From a checkpoint of a small audio captioner: 20.8M parameters, 11400 steps.
Rows from block 5 of the audio encoder of a small audio captioner, named by matrix and row number. Rows with one number within an expert belong to one neuron, the router's apart. Each number is 500 + 40 x the weight over its row's rms, rounded and kept within 0 to 999. All counts start at 0. Numbers have three digits each. After the name is the row's rms in percent of the matrix's.
Before each expert's rows are labels from the 100 clips, of 14976, where the router gives the expert most weight on average: "top examples" is what is common among them; "lies over" is the class under the peak. Only what is clearly more common there than usual is listed. The data: synthesized solo parts of chorales (CocoChorales).
# router: router (encoder.blocks.5.mlp.router.weight, 32x320, trained with AdamW), inputs 144-179
# gate: expert gate (encoder.blocks.5.mlp.gate, 32x160x320), inputs 144-179
# up: expert up (encoder.blocks.5.mlp.up, 32x160x320), inputs 144-179
# down: expert down (encoder.blocks.5.mlp.down, 32x320x160, transposed), outputs 144-179

# expert 10
top examples: note D#5
lies over: D#5
router.10 106:512538487505551539513441416553477536509485511560552519533512527431496516452474450498485537542567548498494465
gate.0 090:463452517513472518569481547525540543472505490523548488543482449540485419546537485417522518447515476551498508
up.0 101:449500494505436567603469574535483469515477499546542517543611550572456460495544447466466456532561532450519488
down.0 100:533488505455586497495574507525508520501425472506499420544407511495448492479538520468513475492485530514519568
gate.1 090:510512519472478498534486471539545513476506526509488531478476541504513446505520469451498521590460468496377460
up.1 091:461536507496497537506454494531513473512479472491531515516450448536501528442495487556553496466438512383503498
down.1 093:417497479402495489525533524519534479495431499503464478518474516433476479456524509479465469542503483492499502
gate.2 112:531471503515486573502497524520529520483528453519526527566558580439512432515452430455470457528502542454517468
up.2 100:507423498526482526470491496547467493483520470499552522575533522470516461488446439522439482486517534490511476
down.2 102:486486463478511482478508500446543517481509443422562504495547397498487504490526530445450490508452562499407498
gate.3 125:439520533507578615492490472513523473527489486500516504509510500516486502437426465489480529492468485519449437
up.3 131:471496540474527594474471466485600486501570529511509544463472479445498482466440487535493509472516513512433442
down.3 121:520486542472503449489535509521492482564532534495440511489517456506485470458516570500495581552443573511514462
gate.4 104:483409542508491506480538419511513428453438499536487551536507503460476493574472433529539459511479547494499509
up.4 113:556501487563524432488554459487475536472502519563582545479417507522561595436445541458461541451500508507442523
down.4 105:473448468448456400482445565569509458462500543474461534539484511481527541510511474482499455500508567521468501
gate.5 076:488540563512461522533554458504567522529645478508452502488516494448549492492503545536454473499493572525483521
up.5 082:450544472508566447523469495516459450534491461443455517480531469568550427464516484494501568473480484541505523
down.5 084:532480538420478516556498494487548499441545501547524467495451536481535577496521526459568497492454442502437526
gate.6 084:504506471481546403457530520461491535543427508526593537499468450492469508497484470495554496477526554527375543
up.6 089:537526490452490487489544520503447414590470444499555484502483412496523468444565517481460515485482505538563523
down.6 085:472540562498509561480516503511510523534513554450472436553537539532507464560491444495515433538552508577464454
gate.7 098:481495483570467457506556495515506524546524484461429542460518473477425523489488560493491484501499541459535473
up.7 094:473500532490500437512580506484520502483495512488520491561521480502427417529536510459587509427506454466513496
down.7 101:446526463510535427557507502508450539495528552464503577475550475442494474491479505479536482455473527503553530
gate.8 131:470479475544458508475460568535538472478481474513567501468493550431557535512623422596492503550554521531424506
up.8 132:502524585450556463461539416482442514504532463460440597510477439573442462503376535447551553423465472478563502
down.8 118:427489523441514507528499518456450487447503517487512559511433510525491500549508415524506465472445466518510457
gate.9 100:486452406509481466481499548488515498429497469484560465482537479458494485495521536480521511491478523499410480
up.9 099:463499407528446475402475507535523519423483542522519449569510487527438537487498450570497580488467500525486551
down.9 097:526513484526446469541514476471530551522540524499539498572519515505421449495412522444495502475538471479503492
gate.10 093:475562552510528497480478501505598526482518484526522499523564455507509523510479512487511427539514450504534427
up.10 100:565531506567520537488537552427468516467500562503512586517461490485476491501498520493462535527494419534472512
down.10 094:508479512424484485499481443449522512505459451483473435540516512593497438446467429508473433465536525573529522
gate.11 125:607514517474610481498481447488427499525479492514489565490493507553509504519454562487499496511481505508533576
up.11 111:460481535533430504545424551504511556424495484472512490486545505467466512453551454484546501508512531496451485
down.11 114:449447466429502480542533458455463530517440472481505504494490473530539483466497489531509492487525455521565483

# expert 22
top examples: note B4
lies over: B4
router.22 102:526426480521515443463492480506453515516507445572525520484515506576505479497440490489473444523493501541407502
gate.0 091:517516556516461487541480466518498441510502455505443503572440585450538571531537485532487465555516532490465459
up.0 088:528480496606537473459524553474464473488479541530559494487553485575478530469524538460469458488548460474419500
down.0 086:502494508500503461572475471551502492635562463577525532475492601465506525508513474544521492539485528488507461
gate.1 104:471565461483523502513520480533527487478489542529589491512497506514437473484555511476592570430525494537457526
up.1 101:471439518505494467563556513516504538555560464499496433492522512494487467507465414462468454493468535501454558
down.1 100:579434467508441506527414470552537519508512551524552517495498449485489505485539541498498538533460519476537510
gate.2 084:423524503500560522485483599463535535540471541549482478498457492483512556491508509492558501529503459449537457
up.2 077:425508470584571511495548477476504488486444557563474464467516431518513541523457512517526532449572488509507476
down.2 091:509494474490477448484511442407502512515495474545516496518502405515494516485499548441508501528479512529438407
gate.3 074:506468473503487536488466462493508447531567515488490505496530384487481514465537536561470568522553462433486523
up.3 081:465464439471541535497520482491504481467530482522539558526429441522480551504538550478450482511478464566488506
down.3 085:462569516511508501525448392483469545481457464460531526442428460568523526522518488477516516518521473462417568
gate.4 149:527548479590487425537499515557430474522494506526500516567460532500434542501431472537449477474476534490511510
up.4 141:483492489453505564465493481469496561494503527454513482457515435458543472486528525432509530548512495481463466
down.4 125:473531468461438552521587457452430569538489424489463588464476473512472476462521481475588444477464514529515453
gate.5 129:522484488485521474471577504526533511546521467595522484473457500476507478480465519510445459532491454508399514
up.5 120:529454465512568487451522554477535508516527507568533514567505536476485520540442537490417454532465481502423469
down.5 123:509467521575559555519563498405498538508506542472460485474511509529452520424508509541517485525437445438492505
gate.6 078:384422531538515467472524538568532520489527546524570578535523468458468545465580442483559477458489467483410538
up.6 081:505502467473460546554414384488575501501488499501446484438537450501539491527546553435489524548497473444520547
down.6 086:507523557514544474505524564513490486391477474430487486548488564487480521552459495549544430481537512508522554
gate.7 095:548557521517477469494556409498487509452435425468438464500487467564474553493565524465562467478387504477520427
up.7 092:558573499561453484436538498478568528527486492541545509478526448510467530537535504535520544478452452470562367
down.7 099:483524464508544457444509571506453484518475518516433538466561512520473538495434549488564569520511511504465530
gate.8 089:499513484475494432586555545536458492452511485484512507440461477516509461481534545533500472398487479637441538
up.8 088:522449501520494535436453491441509510484448518517520473576553465497537437544524525437494430570496582403470493
down.8 094:516501544443467498435487495481480471532510493451502530542565538472461510543548369459508505515445505556569498
gate.9 111:491542553510567575446491494451531512446447503415517517463446468486502485510474566562485524445481529461472483
up.9 106:512528494489428504550528489510439505493522463516447505479520501463507514498560525476532575550581484497566500
down.9 112:525558473516540398451425527501497451571545514512501499456558527583571523528501509528474509457533494536439481
gate.10 098:532449461521498494529513524490510433499517530465503550535472506541489569475497490456495510471490367549459500
up.10 091:517449439482513490490489583489563457495544519488512518545483512544426500505501496452507442499559394601421490
down.10 101:486580538506483527533554523404503482506482508489477497446492451512500516459547546491515511463557440452471464
gate.11 085:504482525516484582502481401489467374554466519500493566523489448424454518448456494461449529504473502493555473
up.11 084:488425555576457527472514454545503477525481525570484561511480473471511527537489488509452536383486495503460490
down.11 089:522472510492452361582572567531469528521485500515481491483436493549557511506483501523535455455528515534501454

# expert 16
top examples: note F#4; note E5
lies over: F#4; E5
router.16 102:454471520498516482444492493550476535507564502544507573459490565513488521510457404549538532494499466549488480
gate.0 119:599529494508567482520539507481486451507452499490453502545497493468469512470443521481507533473505569523511513
up.0 121:470566516540521531556474447518478505526458492524488480464486498555499473527505463432468435395554511527520517
down.0 117:521485464495517555521539422431482498518448484478473495477532528520494477553497542522555449528543434529505461
gate.1 107:434588520505500430477487456464522498481575558482515467466512516538469499492428553517572477520492494513528515
up.1 106:419540440432555500424500473490527474521510518452507496516497443530463548480527468539563500516461488445482490
down.1 105:511463472491505523500545529483507505468542561497535489434597441430463405473473515516536592554435471463510450
gate.2 101:426515464527380384506502497515543539514569542469529514462558558512474547533491562501454586528511521479535453
up.2 092:621415508519525605530488473511564437489475490485477458542443442486498511529500443471486435478416505475503558
down.2 099:478506479530402483442451462519504446547526510477573506426463539477542489484579401502448508482474462568394442
gate.3 137:504437485465560462523480449549391498464512513472459395476550636520544493550578537565495546491480543533469418
up.3 144:498509495545435541522512445500446521499553512516460563512545415443435505483500523481518511494538467514493560
down.3 118:484549484470477576542473508533419482573514434498519435511545550492503448506481541520461442479541533473555525
gate.4 100:453445536459543494502516473533515565436497562500444506491512414515422490519506458462535445471438493517484526
up.4 103:571614542459501490483529485433474510555475581483550483447476556472590490448481465503504520528497524505504493
down.4 099:538535523506554504486476485527542467462560444560509512486553553515498492488472578504517480479496412525492512
gate.5 116:618468540526466468526477427552539500477479521459544473502423513511520471506455551529502499497485449474521509
up.5 122:570476495537506527536465472528465532463461485505530480435441567499482495487522530511519528469457455557518548
down.5 116:506469492505536565481476455521482525514453513523532462518441455441487500544537457589567578485475435491527470
gate.6 085:518535495598487600501486506491487489377459514493488519506551475458511448496498540509549533556505542486500527
up.6 086:502453557549479629525467497552466467486532539579566519562497562523535510537434446522482455516493498554488528
down.6 088:477418493541560499494507512519506514515508428522506466471551560478445524474466543415441503523537542551471468
gate.7 101:516460444488491529464527472470428509499483532465451462484505491508572497462448592556492504621484491493510447
up.7 097:498560508498524548480499474510547509494479471550569496479470548515489432565474471441529518417528457495546510
down.7 099:592533455419568454515480496541470493555441465472554455511547481543500522564506423441534507492471567480488484
gate.8 100:506444481487430454475411472545497531530534458543529545525496535546459536443423503508467459425459445552508596
up.8 101:536542529467444506511560485519493496531514479464579535495446506567502488528491433534498572469437496498507423
down.8 107:486439589488583465475504524584458447468552470498512462538449481514534496493478445532427478464459429513564488
gate.9 117:475518510525548501535564512475486479478523552522504619469495499521495583601486405569582520519561514518430436
up.9 119:459520537467501481456554542504492462501506518588521559452478513543424538554506398516596503516552490490432491
down.9 117:491541483498520503518552456549501523486565471506534487529499493456427447541550471519463507477467496530507505
gate.10 108:502498526495503457523476524564489529501478504465512472480474523533474479519467518518555517452440516544535538
up.10 110:471372495524559474511503500502502516438481579539506449449535485545502576520489463525485498494541510446506446
down.10 107:487518473436556472505517440454509484562489512422518588547501481539515485487525507505442448495520538489435497
gate.11 132:412505477491463470528501518539517515484438519497460540446519506521457570533489496548438591505518572527511481
up.11 124:565508505512539524502490513439478493468575546482505501541448501445547424493473472435531406533536447475528511
down.11 129:545527430548489508560581536519529532560471487497513484542543473403540493513555447463455446461577499463471496

# expert 4
top examples: note A#4; note G5
lies over: G5
router.4 099:473571486525509554508444474541487500533500468518453515507554585481549504577542518564541556492460505568523464
gate.0 083:513504473574532463408524474513504534428552514526425466495455540467500542460525561523445428468499519586500452
up.0 081:490521446518450486492518472454488587529509521504514559568444488586465530455514542458434485519457465436525522
down.0 087:483478483398585480517561441492538444535510589610477449480517502532549535551486465473494484465467441488452523
gate.1 094:524477443508492525491486568533537478498485479547455510525525469480496464524520550563511514566526478505500503
up.1 089:524531552489497445523477548477453531528524489473566521495478475485424493466542499421471567526492516525498556
down.1 095:516507454544529520581483470535474509560488421457546451513472511533470408532482514532499473526409469532519532
gate.2 126:482497494569471622491514461494520473465477531520512542438533520484430506491456434474517466524556451527497522
up.2 119:434472475583454578484507513493499458453562530600535555446493449482404531492455477465471487521546495523457475
down.2 116:449493452553526467448544549564488451504483499491534512466555553446560444516513492546548466505553520509514501
gate.3 122:483484458510536521557515525465493491493467460537520528511554418487477457538447473486504486508528532481502596
up.3 122:504520484512506549592466495476472508449491428468492522485534511475411489534517460479546543474534493444522586
down.3 120:408523484533476454496543484530487539550503439512456563512478508510453439576491506469451486519472566476563560
gate.4 106:500480523552436428542488524458493484521475441503510463498454539521431416492528533501561554499466495552478472
up.4 112:502522533557416485481478540473462443503440461494503512496442507523542483518506478567519573467506497530524462
down.4 104:491466425503452486482501475539440414517488515486494557495448509482551440503467536507530463545543514444517538
gate.5 091:555495510513545490550495471472472423481498499470514482556512463444568592449496543473424502472523528475497536
up.5 090:501569458482501593421507462512525510445520492487510480472442481466447488478418458529565555594512482449553518
down.5 095:509572532450485493555500548532514506574484461524522494486518380550480486423538473540446530434604432470497527
gate.6 096:516532462594607473492553485524546534552565529539563515560462522518472542514444492555557544533496541522571472
up.6 098:470507463499539507543530514519501511499532554473574473493523485534509473541405490504565504505484497489561472
down.6 108:555490493466535508438400487507470520464473494512523497465566495462519428563468411513461470517506503452510471
gate.7 117:563574563501499466555408461533457483565454528504566505448496515481509562488541495504476481449532500510511470
up.7 121:495602553544497454562418461525475480555516499510519487464495508466529504527483506484446511470555518521493524
down.7 123:509562525439439507523484506553431557492536515515482577480503441508514487501511449490501545545442523530487534
gate.8 093:526465462515476570474456567490533549578494476447462485508561585522514516498511559491464478422516466509538491
up.8 089:525479520482502521501440497414510470468498441518471525442499422527492497511524455445562487593471519487515498
down.8 096:489534481389511479510486515477492530429475559499479532480485531506478495502457632435491495516508471558536493
gate.9 086:531472402531511497484601483521505524519562528492505472455536410507521531511467505477436543504463556457492504
up.9 088:508488470491515510500528494454494454557511444471500537481488449493488474481474558439523491518455498601540495
down.9 093:483484477539499490471471534516571466545510527506488432448538461405542490493462531477503520475550480539562520
gate.10 086:431517463507516503556484425512410505464581540535536559427469453535443573474503548565481445496479566447489438
up.10 081:541516521546400469515515574466543470497552454442396508522440577495499411473524507470482483524487512604540432
down.10 087:564520506530488553540536498476515499514457561543542495499461511516545538459544504538514528550483525496561519
gate.11 107:499545458467470519551431496500478478438507489500524522528488475527526484554518520564506493422501457485538492
up.11 110:483494475465519448480505446546449539509376537440561544491489542584513489572568560479453497457577466438524461
down.11 102:480528493462587455476499439479485546474554500469475502497539541577537520468480498458453509470538498525471446

# expert 31
top examples: oboe; note A#4; note C5
lies over: A#4
router.31 109:493504537514489450473538463442504499465550490588526438483517451555462458490490502493520456495489539489537563
gate.0 092:514515506459396494499453563418487534532457498495501453494506482511483411523490574511498521442498491556452506
up.0 096:492527486496541576543567531479422487536512455450519505432536503490472485476495556522522524507535474501490488
down.0 101:532405520530459547485413476518493530506526512500477471500474487462495512442534428486566406461500550516520473
gate.1 104:521456597499462477544558422573460507429471444499492494536474543484486483491493520527510527520562471489538497
up.1 099:484535477588567585519487510493574489543518504535501509456471462445456477483515485473478477491476501507516542
down.1 101:520527547477533462466514533528465483502484555457485527482486484550575500477546432483444510464535549477460559
gate.2 097:540482433539503485457452436484545510579493509454512554442477457569485491486575480497497500543503524538497473
up.2 099:596498490521465488501498547439468476502526553521517509442499550508470438511589538550524493517459499512542515
down.2 098:452548576470480472490500568610500444541513538494455530472389503496472504518556437554503427508501460495461460
gate.3 096:513537458457475410536444528473581485514526446486500439492536484528495502545415493501522480496489489514565484
up.3 096:484508507461585462527530422555428503401541479532455493509494477534397431504469512510507515467547529562510497
down.3 097:444593483625529483517508554488500477483576585516449469492507479503565532454522487508497468546482501568606514
gate.4 110:482481545492461500520487549446512469467537527512443514576519480534521495493519507503548520531519524491461522
up.4 119:529506485497503442470520514520470476514493534480492570472471389507496487493569485601502491422550459498498484
down.4 105:521547558481502536486570544541486457534451459490469523502498411450500445493556554489481487456464556498425397
gate.5 077:442468525500463489503485488520483484466467503569478464490481614444520517500471452516513481531454509477482460
up.5 079:440427488569494513531463478496529453549507490527493451489443485482515523532492452521511467490477509482446457
down.5 086:484521512461473469479542556524599481458502543573531508568543480491469563563493475520544559474479501440453521
gate.6 092:498525456546447496482519568501486454479478513495478547539483468456494494536546522511504483430526489475472509
up.6 093:510479467521447528507433540556488426490542491477506554455447491444487471485492522531528494451523498496545496
down.6 096:477494500570509569563494518582464511484517468559549503518515506412448472528478435521504537487482512473463482
gate.7 114:482493481514466501494426506464531481440534516501479538489453567495483512520477435518581534510529473533486442
up.7 116:443480544466489473414469511482494516456514472503500492547496555485461440553489488464544505506482462459543464
down.7 113:483484473570519567472540544425564467452523564499448484484534500471484461512471544523555547522551468482513534
gate.8 105:406534454507514525452474434503480550578518531509529557461499508505487479492474554526441495467543556522463537
up.8 102:532477551490511443516448529501533459463509448474498495529530506450528490528564464518467508552545487540515512
down.8 106:460451382478648585440466487579481519467605518489534546573410523465482453489506523539482483500498547473507452
gate.9 098:530505534445579468550525520463521529464593518521545505479513496437490588525533510495488511435548426503437492
up.9 100:408495495432521557516505446515525551453605483482527493509545546494568456506508582527541579460487428514473499
down.9 102:493513414476461376570494466567423561538511512605521464510474560456520534504547499456451502563435503508516504
gate.10 088:510530548505485466523526458485429547476477431465574466557451477578549530467517496506484447488508514490487504
up.10 088:552480451430535534544508565491405473515488609468496473552516530479508481533482501515505525504489530486504532
down.10 089:547498534458566535482494508504458525499484471602459465482580478433490412591495451523521532542541471508448468
gate.11 081:533447438526454536495497532535513459497509503428504490506465511491475530509556544512517537503506508503528526
up.11 078:505480545546413484500483512513480542473537449480473508541516453503500533448539517529462509457513509558520482
down.11 088:506467537476493540475529501463443580516520467514495464455531458497494566516483493452543521491497530521399488

# expert 28
top examples: note F5; violin; note D#5; trumpet
lies over: silence
router.28 104:559461514472422510465509477485531559523391498518479449519461445519490539488519549444508483577516496434544491
gate.0 102:524458480484480552458478460526451477490531517571445475524512525506525508475474460502549462430530478399504522
up.0 093:526472432476511544448499510523532502483505522550500450529534535485510531501507453530448466450564527506514572
down.0 098:504441499541515461458461447524457505492515480514480548453555430504510574493478538495539498516511515431559509
gate.1 080:495465471496517449567571338554490487432543454488562465467551480495462482474497450562518464499538424487507507
up.1 076:467502503542464494485572555518435445491500481505416573527475571509519536537495498463522530429513491511568529
down.1 081:517485518499453492560415493385441519410528486435500452507535527476482437507518507473503441494465487469485538
gate.2 087:436510565527451495517525509487457484422537498542516483570506531497485514462482441492498524572454593518471504
up.2 084:523590519479440515504472478543496475559447463495453486494476541505487472521552501509524487568493543462508530
down.2 091:535527461463528493525490515540546546504493521506508480427564476456517510496560472517514510490529478453578438
gate.3 135:418537477475414496421512446442534513515534507515490517499497476480485475483530604535546528501508471516540443
up.3 134:547470534554521428543505484541474526468421496490481490468454513517548538477471435480490479478523501516477483
down.3 132:461493518585461520554558517460488580532439469461488456470573493445541525544475534520433495490406467454449462
gate.4 099:516579482450536498455534542528548513465443493468575456619472478476478464472581547518455475517513496528470466
up.4 104:375473513541443512552474494503440496496448485524489446406528510479483514525478433511534564538450468563568524
down.4 097:522508410490518490484509520456503563541521537396507517532496485504518487472515537542473503517465515472533526
gate.5 063:500571521464475541576518468511520512454525598539546501525492494507647501556538442459563490552583536485464484
up.5 070:540530519475572510477449489504534502494514557501469474463553543500492545524472508438484474554489505470488486
down.5 081:531544485479541463461543551500524446478475500480447456533432563498485504478481410507501506467588553538553526
gate.6 080:482489509473507482500521578488510564506512497445517488479535467488463592506493553487514554476485556414457550
up.6 082:451426472478431523521500518523513439486518497539465468499514553452472538503458539567456508525541542493436561
down.6 085:504514400507566509474504529458546474422536453496486481475513494511516551485518462493476498470442496534502521
gate.7 130:501464514521493529551463566414475427605517521477424479529532478468449528566503488491564423518483496493425513
up.7 127:473446509546554510495484495463527487582465538500438551539502500442459445547455560454515541458470481451429518
down.7 125:509488544456465422487538503498489507507539545583546491494525484468495540538480503458539529523553455552506561
gate.8 108:507437490507456496574469499476516466497516500440491553543463481490455509515449511434507458572480516418480509
up.8 116:478462502534495496561446523493534460455486498519485486526482475511501510507459519447527488530477487412529446
down.8 107:489528447441516439502409408502521496491541513551558432515512500649540514470458546535492500491493474489542568
gate.9 101:485520494437439517500499512506510478560497442432503466477485526536567488509560487582534499467507519485518436
up.9 102:495477556555541446502454496496482511476488465480530473510506482437555515491452415479537454558478517552510555
down.9 098:464484502438418548490458468564467406540424561507538500505472555504442487484582494575583559495499514537512432
gate.10 072:477553496422469466438542516575522561479511487418494489548486496480435484512511535474527495458517451494627526
up.10 074:424490458401548493515431487485500538508493484505504551468470488571473470505491432471551507509483550502480509
down.10 086:473399480512520453436484511463459473493472511592532466516478481532428527527458457480475524498519422498578562
gate.11 087:458526535491520492466482478481445512510589508495541551474460542457390493502488518437513505465488490538512492
up.11 082:497501546481481503541542548521444504446542494461508549433488526539497451505483470491522514448500480440574494
down.11 091:456522503557570492490547479484480505522477406537476498386518468452512555525470492512562519492437539567444495

# expert 29
top examples: note G4; viola; note F4
lies over: G4
router.29 100:596491506542557459525502508520461425513521469543461489539457470453470475459490436505549460487491420506552531
gate.0 106:444541451473551553536442493498473456450505503464540483571514511497535473455516543553500493444531473511560519
up.0 112:401484476486540561469425462520487424505491522500502496505532550508525530414535495540481542470438500466474484
down.0 102:480507590524451523493550464551444553529482533526474564502469506553520543560474385460526526520493499512523364
gate.1 149:577433551512467534483473501452559479556470507566555539560494517351437521511513496544500549516555516481482509
up.1 139:412552470545504490552494476536482535491557513365479467449493444614586474456503510424535416411472487513496486
down.1 123:562497469438463517539536554536436492521534491523472554497496508487482522480530605595468550479573532500486446
gate.2 085:535559498450530434525530450501593500495461441482461459464468528523495504433531398474506469499524540462488514
up.2 086:431464501496506560539511520523403617533527490500526528489547579566524535470469540512525468481532444602501460
down.2 086:455511507513525463497499526504487528578506525496563533466484534585472483527437470506565463509384506501523524
gate.3 099:470554497508595560562537446464501519481498454508461466506491569494498545494491467436516515543463485445470493
up.3 086:488443563524441445438501504507615500466453532481468482533508443457478480528531601540475454505521481509436514
down.3 097:516461525490498487438446464482551518431481529525452430538539450473550510462446498532488484500497526457529528
gate.4 107:437490496532497492464532509498525494540458518488526426562520495465559475510503460432475525526497537449516481
up.4 108:545488492447544545550415486472550553489498544448464529469454569521440564432435507492517413528475418583436486
down.4 103:478476484506571429488495539497514519491532459495482544502490507474483530421491468526498535510381502534515487
gate.5 129:584532469476567527540504490569537445445489432505492467493432492565463512439460479516479483535472456490456465
up.5 123:570449503456511584490570450534507495536480388530508446502391462539499487446468487523410423514487477519461454
down.5 117:551442510566525448475449471532515506559534503499473501506504491525540458555544511517496485482442448550460437
gate.6 086:564451523445464479454399470492497548458498512477517548469476555535437430477499420535487544516445567499471513
up.6 091:519552428480527503529520519496504447513535551538477468523447437505475503520498500529499491454526559565505476
down.6 094:537509550472543506528469494449523405388497418502547494533480496539471504511558460517464521530537515433559504
gate.7 074:518520501557482479516510479428519470411480497496517474494523516511520526476504472488573520502516433502573470
up.7 083:460573532592425444465485434460480504456417511390463519485540526485470492507479528520492527450547436572569515
down.7 089:577473475578496501523576482441490519470548472527575487466568504501419508513522499496527506518532557488551508
gate.8 080:484557502531520459397447440561459432467545498556448534539550447553514433537486531453543518516486550498526514
up.8 076:522515480477482510492443507458529445594523559468497548494500442575496568476510498530519465518469559467515498
down.8 084:471426477547477530441530484529478505469467513517472500504508498490547525547522523504420510529472473486526526
gate.9 092:547493482571490506506524480507578460428499469505471482496481561473514476545494465507442464420474483495497422
up.9 096:502540577528526473521549560435571465423536523481517464526477561496469523502522409496465474489546482457503535
down.9 092:462465444515531497537459479490459530524520444500563528508524476512470403539536473601533534480454473545549460
gate.10 116:603519530574557537488484391483502492487506536472509550418559520473540489509547467490506528519508551517531520
up.10 113:586487542567523511519521443495515456483510534471467499480552507460470477446547546504492517510452465577513505
down.10 112:494521507530515545558548459602538474492439508572511502512523505545551437526529439503457492490531491504446557
gate.11 085:461491526452467554493448547454460488465487485467473534495549527484487476514498514460485501508507586442469475
up.11 078:466483435501542469511489494510468522547442569484446517500490578547456555576503494508500530403496444467455497
down.11 087:520507431426476461515422525463550513510508453543464445455500533414492448488451472496550488464531524448386489

# expert 23
top examples: note D4; note C#5
lies over: D4; C#5
router.23 104:506530476462473567509505463436463496551437475544478441529529502434509480547493484510570531508531458464564505
gate.0 094:552497425514526504471505471523512498488485472530476525571499404512457582519472493490540546544468572436525484
up.0 083:458505455552448510483489463471497497517495506547513519524534434482523528511498511482550495621477519485503448
down.0 104:499537545582458517450562491487476553530502445466495539516500541432457461537496473583454526470459569508546563
gate.1 110:512519452475527502485593537523464476441480568488532443487499519618532536508563473554540599458571448448483522
up.1 109:536516453479520506480564526507489470484484531476511450504513486585467497567546515512492524475556409476487490
down.1 107:467528508526520505472466465562540543532535544547520489496574515576541500448527398468509546509435511493470444
gate.2 107:464554444474517517518548483449507451497502552451505445508516495400543537549522555507490470537578466442478510
up.2 110:452559479527566543467509515511500504531488521544497490514443479521447506455482509421504489450498546498427479
down.2 107:508487534558404503473484539455506469489548438520421556524512536481473492528492458496447444466499506502554444
gate.3 121:467485521441483453524507425524440534571554527532450488549488465489633566468485534502464447536473492494502468
up.3 124:519468498539546494535502539517558456558437493486498493504505436467523554461564496494508487486519484468536561
down.3 113:507556510551563497532529539590517476488475502482479509506441443513563467456553532457515480501516541514439476
gate.4 082:623493507462459487489461502469498453454561548547451518453495509497400519500442454525500473473494529557515467
up.4 086:476494554578500517465495454468408456500527448454479478528484590506570474476480489558514531527522479528511465
down.4 086:472513505513487552556536547571506510495456495473515471540518503408438530512495429444479512464462497476491507
gate.5 079:485587518513535467546574477524511548480564462516537458494531566541524520470489497453530487427468492498484574
up.5 084:492535494589494466513497458475439536526489497491488411505542482502506481455457480500480515553549564481568479
down.5 084:507521520484534466577470519492469458517495471485476452497531497544523478488483494542531546512531535447494476
gate.6 100:459478538431449490527550530517453640478480493506544507428466463492476485520500490503547506470498469558482560
up.6 110:497563450464451478487459467500513478473494470553459542453506485562451482441506527526500560495503474537458527
down.6 100:476434564518500504493506521508548479512550462478461504438521559555530487541483507471461515546522503463486526
gate.7 093:586529451528468543510535456625475526516498428476582475497504531543476471503491512505532540484551536434507445
up.7 088:561513473568449488542575452537474499587511479466529479468503500493453525465509452451536524459489512411422518
down.7 094:475494492542478505475475430566501567471453446535547532544436565573571512464403495490499498506570459524532474
gate.8 109:473418446488421524591507477505393548530506520485530478470480506541536500561515474481571482446547491477518488
up.8 119:486512461465421570512547531518492439548512526452546433525449548485567533488492417449566495532516440466506521
down.8 109:458577515426509548491505533574516521504471522453448498494464496492466534501490580533522488449515489502466466
gate.9 142:501455529520463463525506411468491466491506567513504583506465525547494448483473513436467528484505583547530459
up.9 139:506466439561505536493496602552482484526548406495471470512568482490496514524522491519526522538458447499431514
down.9 121:472515500453494416491470433509470460484533435531557565447461493524459470424514471484544514527447468491485506
gate.10 084:510504524491537488511451554480512500553487546564541407503445453448526534489505571451527517533492570465477502
up.10 090:545525515511489516478550482522510522486569497501534472492567408509504523422532523510455472560435488546471502
down.10 094:459534504482492467459476504456485518535526504506512523490509482521523479454491496599514484481483442483536477
gate.11 111:516565532487488504477498511503485480513534483533487469450529496540460515494409537490492477541565500456565466
up.11 116:511519507532565478503516464519475462518532382580494406473516513507467472514357490499440492600547522546472482
down.11 104:498516560515579471506574496453549540490510537505494527441545545468555515496527531437533468511458494480456432